config.toml
model = "masked image model"
dataset = "capsule endoscopy frames (Kvasir-Capsule)"
train_examples = 42238
image_size = 32
crop_scale_min = 1
horizontal_flip = true
rotation_deg = 10
method = "mae"
mask_ratio = 0.75
loss = "mse"
encoder_arch = "vit"
encoder_norm = "layernorm"
encoder_norm_position = "pre"
encoder_activation = "gelu"
encoder_mlp_ratio = 3
encoder_head_dim = 48
encoder_fused_qkv = false
encoder_bias = "qkv"
encoder_qk_norm = true
encoder_parallel_block = false
encoder_inner_norm = false
encoder_moe = "expert_choice"
encoder_num_experts = 4
encoder_moe_every = 2
encoder_expert_mlp_ratio = 2
encoder_experts_per_token = 1
encoder_shared_expert = false
encoder_patch_size = [4, 4]
encoder_layers = 6
encoder_width = 384
encoder_positions = "rope"
decoder_width = 256
norm_pix_loss = false
decoder_layers = 3
residual_init = "zero_last"
optimizer = "soap"
beta2 = 0.95
lr = 0.0011
beta1 = 0.95
shampoo_beta = 0.95
eps = 1e-08
precondition_frequency = 20
max_precond_dim = 1024
one_sided = false
adamw_lr_other_params = 0.0012
grad_clip = 3.0
ema_decay = 0.995
steps = 4900
batch_size = 64
epochs = 7.4
lr_schedule = "wsd_sqrt"
decay_fraction = 0.2
final_lr_fraction = 0
warmup_steps = 240
weight_decay = 0.4
adamw_weight_decay_other_params = 0.01
Rows from block 5 of the encoder of a small masked image model, named by matrix and row number. Rows with one number within an expert belong to one neuron, the router's apart. Each number is 50 + 10 x the weight over its row's rms, rounded and kept within 0 to 99. All counts start at 0.
Before each expert's rows are labels from the 100 images, of 14976, where the router gives the expert most weight on average: "place" is the part of the image that holds the peak. Only what is clearly more common there than usual is listed. The data: capsule endoscopy frames (Kvasir-Capsule).
# router: router (encoder.blocks.5.mlp.router.weight, 4x384, trained with AdamW), inputs 0-95
# up: expert up (encoder.blocks.5.mlp.up, 4x768x384), inputs 0-95
# down: expert down (encoder.blocks.5.mlp.down, 4x384x768, transposed), outputs 0-95

# expert 2
place: centre
router.2:54 54 43 46 42 60 45 60 56 45 72 46 31 53 56 51 51 54 55 46 55 60 64 59 35 52 47 69 52 50 63 59 56 53 50 48 57 48 43 48 49 56 54 42 57 47 80 47 50 52 55 77 30 50 54 38 53 55 43 47 54 36 40 62 59 54 49 43 41 45 58 21 69 44 70 51 41 53 56 69 51 60 64 47 52 39 49 39 43 53 42 51 64 37 39 51
up.22:59 56 46 66 52 51 57 57 37 62 48 45 58 48 53 57 49 49 53 45 64 47 40 72 52 42 38 50 46 57 59 62 49 42 53 63 51 54 37 31 49 38 55 59 45 40 62 52 51 40 54 43 26 50 56 38 34 48 24 57 72 52 37 44 63 50 38 56 53 57 56 55 43 47 48 58 49 53 43 42 47 42 33 65 66 39 44 65 59 63 51 71 64 67 58 61
down.22:56 60 56 45 55 52 40 57 54 51 67 53 51 50 59 40 57 44 79 57 67 36 33 53 40 46 39 55 44 57 59 43 51 54 45 43 50 39 44 54 62 66 44 49 38 40 50 50 52 68 63 52 54 58 57 38 57 69 54 54 42 57 46 50 46 38 61 68 54 61 20 41 55 36 63 37 43 70 55 45 35 57 55 45 54 33 51 59 51 65 57 37 42 44 55 49
up.23:61 50 48 57 57 39 59 52 68 54 45 68 55 40 41 36 40 42 41 78 52 34 54 60 53 61 65 49 45 43 55 58 73 57 66 51 36 61 31 24 52 44 51 44 58 49 43 51 52 45 32 52 53 41 63 47 34 48 66 45 61 64 38 51 59 41 27 52 62 45 38 54 76 44 27 48 60 53 51 56 47 44 55 56 59 61 38 56 38 36 75 32 48 43 57 47
down.23:53 53 51 56 46 56 49 45 45 62 50 34 50 62 49 56 46 41 55 36 39 63 29 48 44 47 45 68 37 48 51 69 46 47 32 49 56 39 50 43 53 54 41 50 42 29 44 42 43 50 45 49 43 40 32 32 50 37 52 31 66 41 65 57 62 49 54 49 55 66 54 35 46 63 73 48 38 45 47 33 51 42 57 43 58 47 50 41 49 78 33 56 53 46 61 54
up.24:58 48 59 67 49 54 55 38 65 32 59 51 56 49 50 28 58 59 51 52 66 46 34 59 61 45 31 63 41 37 37 57 45 60 44 39 43 31 39 55 53 52 33 49 44 57 56 46 43 52 43 51 48 62 50 33 40 71 46 37 55 62 48 49 66 50 48 61 45 67 50 80 57 44 60 49 52 54 69 38 32 57 65 47 56 31 46 54 65 31 64 61 51 43 44 46
down.24:33 42 61 49 63 39 54 54 47 61 45 58 52 50 46 60 47 33 45 32 38 53 53 57 51 54 59 56 52 55 53 54 68 52 43 58 38 53 52 59 43 31 53 43 71 42 50 45 58 61 80 55 67 36 53 57 52 33 40 62 45 47 56 56 48 40 55 39 68 53 59 38 47 44 41 35 37 63 32 34 66 38 42 42 47 50 40 58 51 54 41 52 56 36 45 54
up.25:50 54 45 34 61 34 37 46 59 66 64 48 58 61 47 45 35 46 48 34 36 60 46 42 64 44 44 80 64 48 39 40 72 48 37 50 71 45 41 53 64 59 37 49 38 45 41 55 45 46 43 49 58 37 45 52 42 34 63 50 43 50 35 42 53 48 47 35 38 56 51 52 33 39 47 47 44 47 40 60 52 58 52 39 53 60 48 47 53 45 51 48 40 53 52 23
down.25:50 40 44 42 45 49 39 60 39 26 50 66 42 48 59 65 59 52 32 52 47 48 67 58 55 58 67 47 59 67 46 55 41 49 51 41 33 52 44 53 39 51 50 61 49 47 61 37 48 47 69 45 43 58 45 54 50 60 32 40 29 38 51 38 67 54 38 48 36 39 63 48 68 48 44 52 60 51 64 47 46 36 42 60 45 50 50 53 54 72 36 45 62 31 43 56
up.26:54 57 55 51 46 50 56 40 44 67 44 51 52 62 49 41 40 60 40 58 53 36 48 43 58 45 54 49 43 44 46 55 50 52 28 58 47 39 74 37 41 49 54 60 61 58 64 70 57 46 57 46 48 54 60 50 46 38 48 53 57 43 54 66 66 56 20 47 53 49 39 53 54 53 40 62 46 48 55 51 61 61 41 52 60 49 50 40 55 54 60 70 59 34 43 54
down.26:58 42 63 43 48 44 47 42 35 57 55 35 51 38 49 44 59 58 59 46 50 55 44 50 38 50 42 57 56 52 57 48 47 58 56 46 48 54 43 64 64 69 46 47 38 55 34 37 47 41 36 46 78 55 55 50 61 49 39 37 70 61 49 55 68 45 63 41 63 51 40 52 25 44 49 38 70 56 59 46 37 62 43 64 53 67 55 50 55 26 47 48 54 80 54 72
up.27:51 54 55 37 59 41 61 47 50 51 52 44 36 55 49 55 58 50 47 65 57 48 52 31 65 38 38 51 46 54 45 24 48 46 61 64 41 34 66 45 27 62 55 62 45 37 58 62 58 54 70 59 35 48 54 53 45 49 51 60 52 42 52 63 46 51 60 41 38 46 39 46 45 55 46 49 41 66 33 69 66 40 42 62 44 57 49 45 54 40 61 67 38 57 29 59
down.27:45 23 51 57 43 49 56 47 44 48 46 56 62 60 43 55 43 49 50 53 58 38 42 51 39 41 69 35 46 58 64 53 65 61 78 51 47 69 48 30 55 55 53 46 53 57 70 52 39 56 38 33 49 48 25 63 53 48 62 39 68 44 49 53 47 41 49 50 50 43 49 32 58 45 41 40 65 51 48 33 55 46 43 60 50 46 50 58 39 63 36 43 52 65 74 60
up.28:55 53 67 68 49 56 44 54 41 47 52 64 62 70 54 31 53 67 59 48 42 46 50 49 56 48 56 52 47 49 45 58 40 41 44 40 53 46 56 52 33 35 37 45 46 44 47 63 67 57 54 54 48 41 54 46 70 50 31 40 48 40 40 57 52 34 53 56 55 42 43 62 55 48 48 49 42 44 62 32 52 46 41 64 54 52 43 51 40 51 69 46 62 70 53 52
down.28:54 60 46 48 44 35 54 44 43 60 40 41 48 61 60 50 45 44 54 57 65 43 59 55 52 43 37 52 60 54 34 54 57 51 37 56 41 54 44 42 48 46 56 55 65 41 42 45 62 45 68 45 49 59 50 46 38 46 25 59 47 45 63 57 67 53 45 44 76 72 47 52 48 43 30 49 66 53 56 51 34 48 42 28 57 57 48 55 52 59 39 44 51 48 54 49
up.29:57 43 49 48 55 50 41 49 35 67 33 45 68 44 42 57 44 33 63 60 47 47 30 57 44 53 50 63 49 53 44 45 46 41 29 62 43 35 41 46 58 46 50 62 43 58 50 76 53 40 36 44 36 51 64 51 35 41 64 46 55 57 63 46 36 45 59 58 52 64 44 38 41 39 59 59 48 44 60 38 45 48 44 57 50 50 52 49 41 44 58 36 49 52 43 48
down.29:43 44 49 51 53 69 57 59 42 50 51 55 57 64 32 35 63 47 46 36 65 46 61 64 31 37 51 34 54 47 47 50 44 62 60 41 54 55 52 53 60 57 41 59 67 55 48 49 43 49 63 49 51 60 44 56 56 45 59 59 41 40 48 51 63 46 57 54 49 52 57 33 49 49 69 41 56 57 53 41 59 38 11 59 46 59 36 43 61 47 46 46 66 55 71 45
up.30:44 48 57 46 50 48 53 53 61 58 56 69 42 51 41 37 55 39 42 70 41 45 43 54 38 66 59 59 47 59 38 46 56 72 63 53 52 33 54 43 40 63 55 38 55 49 60 40 49 63 48 41 60 46 64 36 45 54 69 33 49 63 47 41 69 55 56 55 46 70 55 37 49 48 48 68 54 56 54 50 33 55 70 48 32 50 52 40 40 28 44 50 39 40 48 44
down.30:58 48 48 59 60 42 52 35 45 33 48 60 51 62 72 62 37 64 48 32 47 47 71 48 62 53 56 65 51 63 64 59 34 43 34 43 48 50 45 54 66 47 36 62 39 55 45 50 62 26 40 51 48 63 40 63 71 40 46 51 56 28 66 62 35 35 43 46 64 39 36 59 53 52 53 41 27 33 51 56 51 32 35 53 50 52 35 60 52 51 46 41 60 60 56 53
up.31:54 53 43 57 65 66 53 69 52 47 46 48 60 67 34 60 54 42 35 56 42 43 45 56 49 46 65 63 15 42 40 40 55 45 48 41 56 57 49 62 35 61 58 61 67 57 58 47 50 48 33 50 44 38 44 51 66 46 68 53 37 58 40 56 63 42 58 55 52 57 56 50 71 53 44 55 47 41 64 55 62 43 32 49 42 51 43 56 46 50 49 56 52 63 55 43
down.31:42 52 64 51 44 28 49 38 34 64 49 65 52 45 52 55 45 51 43 67 52 45 61 61 35 64 53 43 67 46 68 54 41 43 33 38 53 39 57 48 69 50 49 70 46 38 48 61 43 34 33 52 67 53 40 37 40 54 63 39 64 49 47 39 49 61 41 55 52 64 39 39 52 47 61 55 42 47 45 44 36 58 52 63 53 57 53 42 64 63 60 36 40 40 52 52
up.32:68 64 38 45 54 58 43 46 55 41 47 67 55 51 42 43 49 61 73 48 34 52 58 45 44 30 56 69 38 55 36 43 41 68 45 56 51 45 52 41 49 50 60 53 44 62 48 41 56 56 38 49 61 45 56 37 49 52 47 49 63 60 49 50 49 35 63 50 40 56 32 41 53 49 48 65 47 62 46 47 36 40 50 62 55 52 43 40 31 59 36 46 55 52 54 39
down.32:43 62 55 68 44 52 41 39 53 43 65 34 40 45 54 48 58 60 49 30 63 40 35 39 34 63 65 49 52 52 72 54 57 44 48 58 35 42 60 12 59 61 41 45 63 35 66 66 69 43 51 44 33 60 43 47 52 56 43 50 53 61 58 43 67 65 50 39 57 42 48 54 63 53 51 32 58 31 55 50 42 37 47 37 29 58 51 62 63 53 62 51 50 46 54 57

# expert 0
place: bottom right
router.0:51 41 51 53 51 59 49 53 54 49 50 62 51 40 46 57 46 67 51 67 46 51 47 49 49 55 62 59 58 53 44 56 69 62 27 52 37 52 48 52 54 36 44 48 40 46 48 59 56 45 39 29 54 72 40 37 49 56 60 43 45 54 65 35 47 61 38 52 46 84 52 56 62 39 21 42 45 44 43 30 42 44 52 49 40 53 48 58 49 52 49 41 29 51 54 56
up.22:64 46 42 55 76 58 49 43 48 56 64 50 52 45 48 48 69 53 64 55 57 58 36 51 53 62 50 37 47 45 71 42 43 50 33 47 53 39 53 43 55 54 55 33 47 51 49 41 63 58 34 52 46 49 57 33 58 51 53 41 55 69 38 53 39 39 55 53 45 70 54 48 44 34 53 35 71 53 40 39 48 43 44 49 45 52 62 47 44 34 43 71 54 60 46 46
down.22:64 43 63 53 42 42 58 60 69 57 57 43 27 74 29 58 27 33 44 27 43 50 57 42 48 55 50 58 62 50 52 68 49 37 58 45 33 41 55 47 46 55 46 57 50 45 44 36 54 45 44 46 44 55 62 42 53 55 46 30 53 43 38 53 43 33 41 36 38 68 52 50 57 52 48 41 61 70 51 56 54 52 55 45 49 61 51 59 50 44 41 31 48 50 42 46
up.23:46 32 56 64 33 52 58 26 55 50 54 43 53 35 78 34 59 59 56 52 34 49 46 38 44 47 38 60 60 52 40 56 50 57 72 51 60 32 42 60 51 46 52 54 34 63 57 33 61 45 50 43 51 39 34 57 62 57 62 55 49 41 63 61 39 54 60 66 45 48 46 47 43 65 57 48 41 49 62 49 48 64 56 61 25 55 57 49 48 34 67 36 51 53 57 43
down.23:39 71 44 49 50 52 47 56 50 61 56 40 54 43 50 74 42 46 57 64 64 56 65 57 64 52 60 51 59 50 55 50 52 33 30 60 71 58 58 68 58 63 57 55 68 35 72 45 38 52 56 61 60 49 37 55 40 55 32 53 39 55 44 46 47 47 65 58 30 39 45 62 64 44 42 53 43 25 44 48 47 51 47 52 63 57 38 68 24 74 56 48 45 32 43 49
up.24:42 41 47 31 71 38 35 50 50 48 46 50 35 50 46 46 48 41 60 59 42 22 56 44 47 56 60 50 51 55 47 46 56 52 45 34 51 47 66 47 38 50 49 60 59 58 59 59 62 43 41 50 34 33 57 51 40 51 48 75 54 63 56 51 72 50 37 46 19 70 39 29 68 54 38 71 60 51 38 59 58 52 54 63 55 46 63 48 57 55 54 44 62 55 70 62
down.24:63 33 59 58 39 50 41 39 53 27 47 52 37 51 48 64 53 38 44 57 53 56 51 50 45 47 46 50 48 48 46 41 68 56 50 57 55 65 58 45 53 43 44 39 43 52 38 54 48 44 34 54 40 41 51 60 60 62 65 37 50 59 52 67 37 52 44 47 50 56 46 51 48 46 52 56 31 71 29 65 48 49 50 45 44 47 51 42 48 47 53 42 53 45 59 64
up.25:59 47 32 73 55 54 52 53 53 32 45 48 49 52 53 52 56 52 37 46 57 46 53 51 57 62 44 43 59 38 37 36 42 41 48 51 47 37 61 59 42 63 53 51 55 45 83 51 48 30 53 74 26 55 51 59 50 38 33 49 45 47 59 58 58 57 58 45 45 30 50 40 42 53 53 35 40 67 49 29 54 54 57 49 52 58 66 67 54 52 52 28 39 57 49 46
down.25:48 58 61 36 61 56 43 46 46 57 54 73 44 26 39 55 34 49 66 57 45 50 55 56 43 34 63 63 39 65 57 44 55 55 54 52 62 46 41 55 47 51 61 61 44 68 30 54 55 56 41 37 56 64 44 50 58 61 37 45 35 53 35 54 40 45 67 59 46 59 61 38 54 58 46 52 57 35 58 64 33 44 40 47 44 58 53 39 39 53 40 50 45 44 56 47
up.26:34 40 56 47 56 54 33 28 54 66 61 70 49 62 58 54 48 59 38 40 51 29 46 57 39 33 45 36 58 46 69 66 58 41 58 55 46 35 47 54 45 49 73 59 47 53 65 58 42 48 63 44 52 47 53 51 55 51 43 63 61 42 50 39 47 48 41 59 54 23 48 35 49 51 45 62 31 43 41 50 45 51 44 50 56 61 43 44 33 59 51 54 55 47 40 58
down.26:53 58 47 44 49 70 56 61 42 40 42 45 65 39 52 37 52 34 53 54 45 83 43 40 48 51 45 44 36 51 46 53 34 56 38 65 58 37 43 57 35 31 60 70 39 51 63 57 61 41 42 46 44 49 58 45 51 57 51 49 57 51 50 53 55 40 71 72 38 64 59 49 55 62 55 55 71 62 48 23 36 47 41 53 44 57 65 48 50 30 38 31 63 66 48 59
up.27:36 50 58 44 43 40 51 47 34 45 61 46 54 43 43 44 51 60 50 53 52 44 57 37 57 44 75 56 58 43 49 40 46 51 66 56 47 37 56 37 52 46 57 56 77 40 75 65 39 54 44 63 65 37 64 71 49 42 58 61 44 52 64 53 41 29 47 50 44 49 62 45 56 62 41 42 51 51 55 42 39 44 44 62 30 46 54 41 41 52 69 45 44 57 59 41
down.27:38 61 35 53 53 34 49 54 50 52 46 50 36 50 33 42 34 29 54 45 45 56 62 51 50 44 54 39 56 47 43 54 69 57 39 57 58 66 53 41 38 48 36 52 49 55 36 44 42 24 46 44 50 72 36 63 64 60 52 52 50 59 36 44 51 62 46 40 54 62 63 48 50 52 49 68 52 43 33 60 57 44 61 37 74 38 69 51 39 56 41 59 52 28 60 50
up.28:43 43 53 26 51 57 41 38 61 58 55 53 38 42 54 57 52 54 47 46 35 49 46 59 64 81 57 71 47 47 35 43 62 57 60 48 58 44 34 50 46 52 42 47 34 54 62 44 40 38 52 48 38 68 44 59 58 41 61 50 38 35 67 57 39 55 30 56 56 44 57 61 49 69 51 45 44 56 39 59 50 54 55 54 41 45 75 56 27 48 38 56 49 49 43 46
down.28:51 68 49 47 58 39 60 50 47 25 49 47 50 51 53 50 36 37 38 54 43 32 56 51 45 37 49 35 23 45 44 51 46 47 43 56 48 52 60 21 50 49 46 33 47 45 46 54 36 53 65 43 67 63 54 47 56 52 43 38 53 43 36 37 59 52 67 66 64 49 60 52 41 46 39 55 48 45 56 50 26 30 65 45 45 50 37 64 47 69 53 63 45 37 62 49
up.29:60 51 52 69 52 56 59 34 45 54 68 58 59 59 54 35 53 71 57 49 40 40 35 67 54 58 51 63 46 31 59 37 49 69 41 42 40 45 50 40 48 43 41 36 49 49 54 53 33 60 57 34 72 46 38 44 43 37 48 62 32 56 60 27 42 53 35 86 57 61 54 58 57 53 57 45 52 41 40 55 54 53 53 44 57 61 46 50 58 58 42 54 60 56 57 45
down.29:49 51 39 50 54 77 32 61 56 51 50 34 53 36 32 53 43 37 41 42 66 39 58 47 36 59 49 43 51 60 55 34 51 37 45 63 46 49 59 33 38 42 53 51 75 59 52 50 62 65 43 48 68 57 50 62 54 70 61 38 52 32 45 50 52 53 70 39 47 59 56 60 51 27 55 59 52 47 41 61 41 62 57 60 29 47 63 57 63 45 51 31 36 53 49 35
up.30:39 40 32 39 40 70 45 52 59 42 34 57 39 48 51 42 40 26 33 41 33 61 65 66 49 49 52 49 61 45 41 59 48 63 51 64 64 60 32 53 52 52 46 46 33 43 59 44 47 41 52 56 59 56 51 52 43 56 43 41 42 38 67 48 46 55 51 50 62 57 60 51 57 55 51 50 43 53 60 42 46 59 44 52 55 60 51 53 64 58 49 55 63 38 56 35
down.30:62 59 57 45 60 50 52 58 55 68 66 42 53 48 57 59 58 61 50 52 57 41 48 52 59 41 68 58 41 51 54 31 58 41 34 39 44 33 56 46 43 56 42 47 58 46 52 77 54 32 64 32 56 52 35 57 59 52 59 64 41 36 42 46 52 64 41 54 40 35 64 42 62 65 64 70 42 46 64 46 54 53 53 46 58 27 37 41 50 47 51 33 38 45 56 37
up.31:65 26 51 36 63 46 44 45 45 48 58 69 51 57 53 59 48 31 64 46 59 49 61 60 39 55 57 49 63 40 56 50 43 57 47 53 68 36 51 59 43 60 63 40 33 34 71 70 62 53 53 60 49 44 51 42 56 32 49 56 27 41 32 38 54 59 44 57 43 51 30 33 45 56 58 57 63 48 46 58 48 54 63 49 54 45 49 44 32 65 39 50 54 59 49 49
down.31:48 49 38 47 44 64 56 70 67 36 57 66 54 45 50 33 55 45 32 50 51 57 41 47 68 48 42 51 48 45 47 61 39 50 45 60 65 64 44 51 60 52 40 38 54 46 57 54 53 65 50 57 44 49 41 67 39 71 69 42 49 49 41 50 51 37 55 42 46 38 67 46 61 62 57 43 55 47 37 59 45 34 43 59 49 55 56 70 64 32 37 64 52 30 68 28
up.32:39 64 53 37 41 63 50 59 48 42 42 49 39 60 43 49 39 40 43 43 42 61 52 42 62 43 56 52 40 60 35 43 56 33 52 57 52 38 51 38 59 67 57 53 28 63 48 47 52 45 65 38 60 33 34 64 58 58 55 52 49 53 37 75 39 48 44 52 45 36 36 36 35 61 52 51 56 60 62 67 48 48 28 44 43 28 57 33 34 49 58 64 56 54 43 50
down.32:54 27 57 59 56 31 49 44 63 45 57 40 43 46 52 55 56 46 41 53 38 55 57 48 46 54 40 58 50 54 48 54 34 56 43 52 68 45 50 60 47 61 52 48 36 38 70 80 42 43 35 45 47 51 61 57 66 34 59 45 51 55 48 55 61 33 61 70 56 61 44 62 39 54 45 67 61 48 48 31 31 41 33 53 68 39 36 48 46 57 53 52 58 52 51 65

# expert 1
place: bottom left
router.1:55 58 34 53 54 32 45 53 54 48 57 51 49 38 47 56 44 40 37 43 43 54 65 48 55 49 43 61 51 62 41 59 51 49 56 52 61 53 39 42 41 67 53 52 60 41 53 56 57 52 48 61 73 27 51 61 58 53 55 46 48 46 29 36 41 53 44 33 47 19 55 33 33 60 58 63 48 45 51 72 49 45 51 44 46 43 44 47 67 61 36 46 55 41 42 36
up.22:45 73 50 40 61 61 48 49 50 56 47 43 63 37 46 48 59 51 47 53 42 57 44 55 46 41 61 34 74 49 46 60 62 61 40 47 35 51 46 47 48 58 53 48 38 41 51 59 47 38 47 44 43 62 32 60 55 53 52 55 53 49 53 54 41 44 47 53 53 37 54 49 54 49 42 30 42 46 52 51 46 56 48 47 50 55 45 54 37 58 65 44 41 37 57 47
down.22:55 35 61 52 60 53 32 44 43 54 57 64 54 50 40 64 47 64 48 41 48 45 38 48 54 53 57 52 52 44 65 51 38 64 58 49 51 39 48 53 49 44 53 65 64 66 50 44 65 58 50 37 57 41 58 50 33 33 30 46 56 38 52 38 70 52 78 42 57 55 52 44 48 68 58 52 58 57 59 21 55 27 49 60 61 45 36 48 60 37 39 44 45 37 51 59
up.23:44 55 22 49 52 52 61 56 51 50 36 60 41 46 40 64 46 51 58 50 53 57 42 43 48 43 49 51 57 57 40 41 53 44 44 61 50 55 47 39 65 45 29 47 59 47 43 45 60 36 59 36 51 48 51 37 52 47 65 46 49 59 53 55 69 45 30 61 48 52 42 51 45 39 61 48 65 53 52 55 32 52 40 67 46 25 56 45 43 29 60 56 46 48 51 57
down.23:53 44 77 58 64 41 50 51 55 51 53 56 49 51 60 49 41 56 32 52 34 67 58 48 45 46 54 44 63 43 61 57 26 26 40 52 51 28 50 55 50 46 55 44 35 36 44 63 35 65 33 40 58 35 52 52 43 39 44 45 50 45 54 55 41 30 55 34 30 50 48 51 52 65 55 51 37 47 51 56 72 62 61 52 49 56 45 55 65 56 46 45 56 30 57 56
up.24:54 46 60 67 58 55 69 31 68 46 51 57 53 38 45 56 45 48 12 38 44 58 61 25 37 59 33 50 45 51 57 42 45 56 49 41 54 50 38 64 64 36 40 54 28 57 28 62 40 55 43 62 64 61 39 46 36 55 56 58 45 56 45 43 49 44 62 45 56 60 52 45 41 54 52 50 41 50 68 52 56 51 61 53 50 58 33 38 35 53 41 38 45 30 41 51
down.24:53 53 42 44 63 28 53 58 43 71 45 57 35 43 64 36 54 45 71 72 61 41 48 79 57 39 50 50 47 48 39 58 52 64 50 47 54 42 53 46 46 58 47 38 71 41 58 54 52 48 60 53 50 61 64 39 42 58 49 46 70 69 65 36 59 48 29 59 48 46 49 39 64 31 32 32 42 52 52 42 47 53 43 37 33 44 56 62 67 40 58 55 60 63 64 48
up.25:44 40 35 47 58 59 38 65 33 60 58 47 33 59 36 54 42 44 54 49 34 41 65 55 53 57 59 41 57 44 68 61 38 36 47 34 35 52 57 52 59 60 51 58 51 54 49 53 39 47 51 58 45 73 70 42 47 57 76 52 46 41 46 61 53 48 48 49 46 51 52 49 46 40 45 66 53 41 46 38 39 47 68 58 60 58 48 55 47 50 65 52 54 44 36 51
down.25:39 55 36 56 64 51 52 46 52 55 50 38 58 55 58 52 51 52 42 55 55 57 34 37 35 26 41 57 44 59 46 53 64 57 44 62 46 36 56 54 44 48 56 57 34 45 40 52 66 51 35 47 36 47 69 54 51 50 51 47 43 58 48 55 51 43 22 61 41 56 50 61 47 64 60 47 54 36 51 51 49 69 53 41 40 59 56 37 30 36 31 48 65 47 55 34
up.26:48 52 64 42 64 38 56 51 74 47 50 66 59 39 62 59 41 39 54 51 57 41 40 43 66 39 50 43 63 61 63 38 63 50 38 67 61 36 54 34 52 52 64 36 61 42 47 59 42 59 77 52 48 46 56 57 58 42 51 38 48 60 56 42 63 51 52 54 46 48 49 45 57 53 76 51 45 63 35 54 55 51 59 57 60 45 49 48 72 54 57 34 58 60 51 33
down.26:66 45 49 51 62 49 43 56 54 51 41 56 35 41 53 51 45 58 41 50 56 53 56 61 47 58 38 50 60 53 46 66 44 51 61 54 43 77 52 65 38 49 28 49 44 55 51 38 57 35 58 51 33 52 53 39 69 46 45 58 53 29 48 37 61 55 45 68 41 48 35 44 43 60 54 58 49 42 54 43 41 45 57 37 45 54 53 43 29 47 35 70 49 47 50 49
up.27:50 44 54 57 38 60 42 42 57 55 44 45 62 57 42 61 39 45 27 62 45 38 49 35 45 41 47 42 73 39 46 36 55 53 31 36 41 65 59 57 52 51 50 65 38 61 43 55 29 51 32 56 57 51 31 54 46 60 52 46 50 49 49 45 67 70 53 53 46 61 57 36 61 62 46 48 51 55 49 63 49 49 46 40 53 47 36 50 61 34 58 60 25 53 49 62
down.27:54 54 53 49 55 33 56 56 48 51 53 54 49 32 53 49 52 44 36 40 44 38 56 61 61 57 49 54 35 35 43 59 65 59 69 47 44 49 40 51 44 68 42 27 66 37 46 47 50 63 64 58 47 36 67 44 47 57 42 61 51 50 56 56 62 61 40 56 68 54 55 52 61 48 51 33 48 29 52 46 53 65 62 54 32 66 38 45 52 72 44 46 51 51 49 45
up.28:42 44 54 55 42 57 52 43 50 57 65 41 77 49 52 37 52 43 51 63 58 55 43 45 43 73 55 42 39 58 52 51 40 43 56 41 57 66 51 53 53 71 59 51 41 47 65 42 62 38 75 40 46 49 57 52 48 47 31 52 62 53 63 47 51 46 52 38 55 47 54 45 45 43 50 43 38 49 27 43 60 51 34 49 41 34 54 52 49 46 50 45 54 54 38 38
down.28:59 52 65 40 46 39 37 66 61 54 54 37 47 44 57 47 64 49 56 56 56 47 58 44 58 55 29 55 43 68 61 45 43 57 61 43 48 31 41 53 51 34 54 48 52 43 55 30 53 35 34 56 44 52 63 69 46 54 41 36 49 59 37 53 65 50 48 65 47 43 36 59 48 62 60 54 49 44 39 48 55 49 44 52 61 72 50 67 63 47 43 64 59 55 58 49
up.29:60 49 64 44 55 53 70 53 42 46 46 49 54 51 62 51 59 50 56 41 42 39 46 39 60 40 47 50 48 46 53 34 47 66 38 39 49 52 32 62 62 63 43 49 66 48 47 56 59 46 35 48 31 45 55 43 78 45 15 52 52 68 47 49 31 55 35 52 56 58 41 49 57 54 57 54 51 58 41 38 41 52 57 32 52 34 71 51 61 42 42 47 36 49 36 43
down.29:50 52 56 40 34 50 51 47 39 30 68 51 29 52 39 45 47 40 36 46 57 45 45 43 64 67 36 50 43 70 44 52 52 57 58 49 65 47 42 50 53 58 64 44 33 55 69 41 59 57 48 57 57 59 61 40 42 51 47 53 50 27 40 59 43 45 53 42 41 38 34 62 44 40 36 49 34 38 56 48 54 39 27 73 50 64 47 41 32 59 65 58 48 41 48 51
up.30:46 38 55 42 79 46 46 54 46 52 49 38 64 52 61 43 58 71 57 47 52 46 49 36 49 35 48 46 49 44 51 36 40 42 60 41 38 61 40 49 42 42 40 34 52 48 43 60 58 38 62 55 55 44 51 43 57 55 39 40 60 39 48 41 54 41 49 41 68 58 61 54 47 57 22 57 52 50 45 36 61 42 47 50 64 60 53 47 43 66 53 31 53 46 62 50
down.30:34 45 50 57 28 64 69 45 51 48 50 38 40 54 46 49 57 48 51 41 42 50 30 45 36 69 51 47 39 50 32 53 59 60 51 55 73 41 54 48 50 36 62 53 50 54 53 54 44 47 64 40 58 57 34 41 34 61 26 63 32 61 35 58 35 47 55 56 43 58 44 53 40 42 62 31 51 60 65 53 55 53 55 50 46 41 54 67 56 35 61 71 47 49 42 54
up.31:41 48 50 51 39 66 55 35 56 53 44 51 48 41 46 55 48 60 57 50 56 31 61 61 37 46 44 51 39 53 48 35 47 67 55 49 50 58 26 57 48 50 50 52 47 65 69 56 48 48 51 43 38 48 55 52 51 37 36 47 26 51 47 57 60 52 56 45 43 47 39 54 50 56 45 51 50 57 62 69 59 56 44 61 44 55 36 39 42 43 31 47 32 51 48 47
down.31:47 34 69 53 45 40 41 62 35 63 55 67 37 53 53 55 43 47 37 62 46 43 30 51 54 32 53 56 45 51 32 43 61 56 48 58 69 43 56 53 50 50 47 40 37 43 49 52 53 30 50 38 46 53 50 41 53 58 47 58 60 44 63 49 56 55 59 57 55 70 58 34 44 49 51 43 49 35 53 45 25 44 61 48 64 64 53 61 64 47 60 81 60 51 53 46
up.32:42 35 53 50 51 69 59 62 42 44 38 62 34 52 36 38 53 65 47 55 58 39 53 61 32 46 41 34 49 45 61 45 51 40 60 39 45 56 62 43 47 38 59 66 53 48 85 55 36 53 55 64 48 51 49 48 29 52 66 48 73 54 52 58 55 64 44 59 59 44 60 42 52 59 58 36 62 50 66 64 50 36 31 42 56 57 50 44 53 49 62 29 60 44 53 46
down.32:40 57 55 56 51 46 45 60 54 49 48 36 54 63 51 48 47 48 38 69 43 56 39 32 53 46 58 57 45 42 53 46 49 46 41 53 48 71 65 55 46 58 56 40 56 55 41 64 58 54 50 31 51 48 43 48 56 37 55 45 61 67 43 60 53 42 46 22 63 46 68 62 30 64 51 59 72 45 51 51 50 53 51 56 54 50 55 45 41 55 55 39 64 55 26 51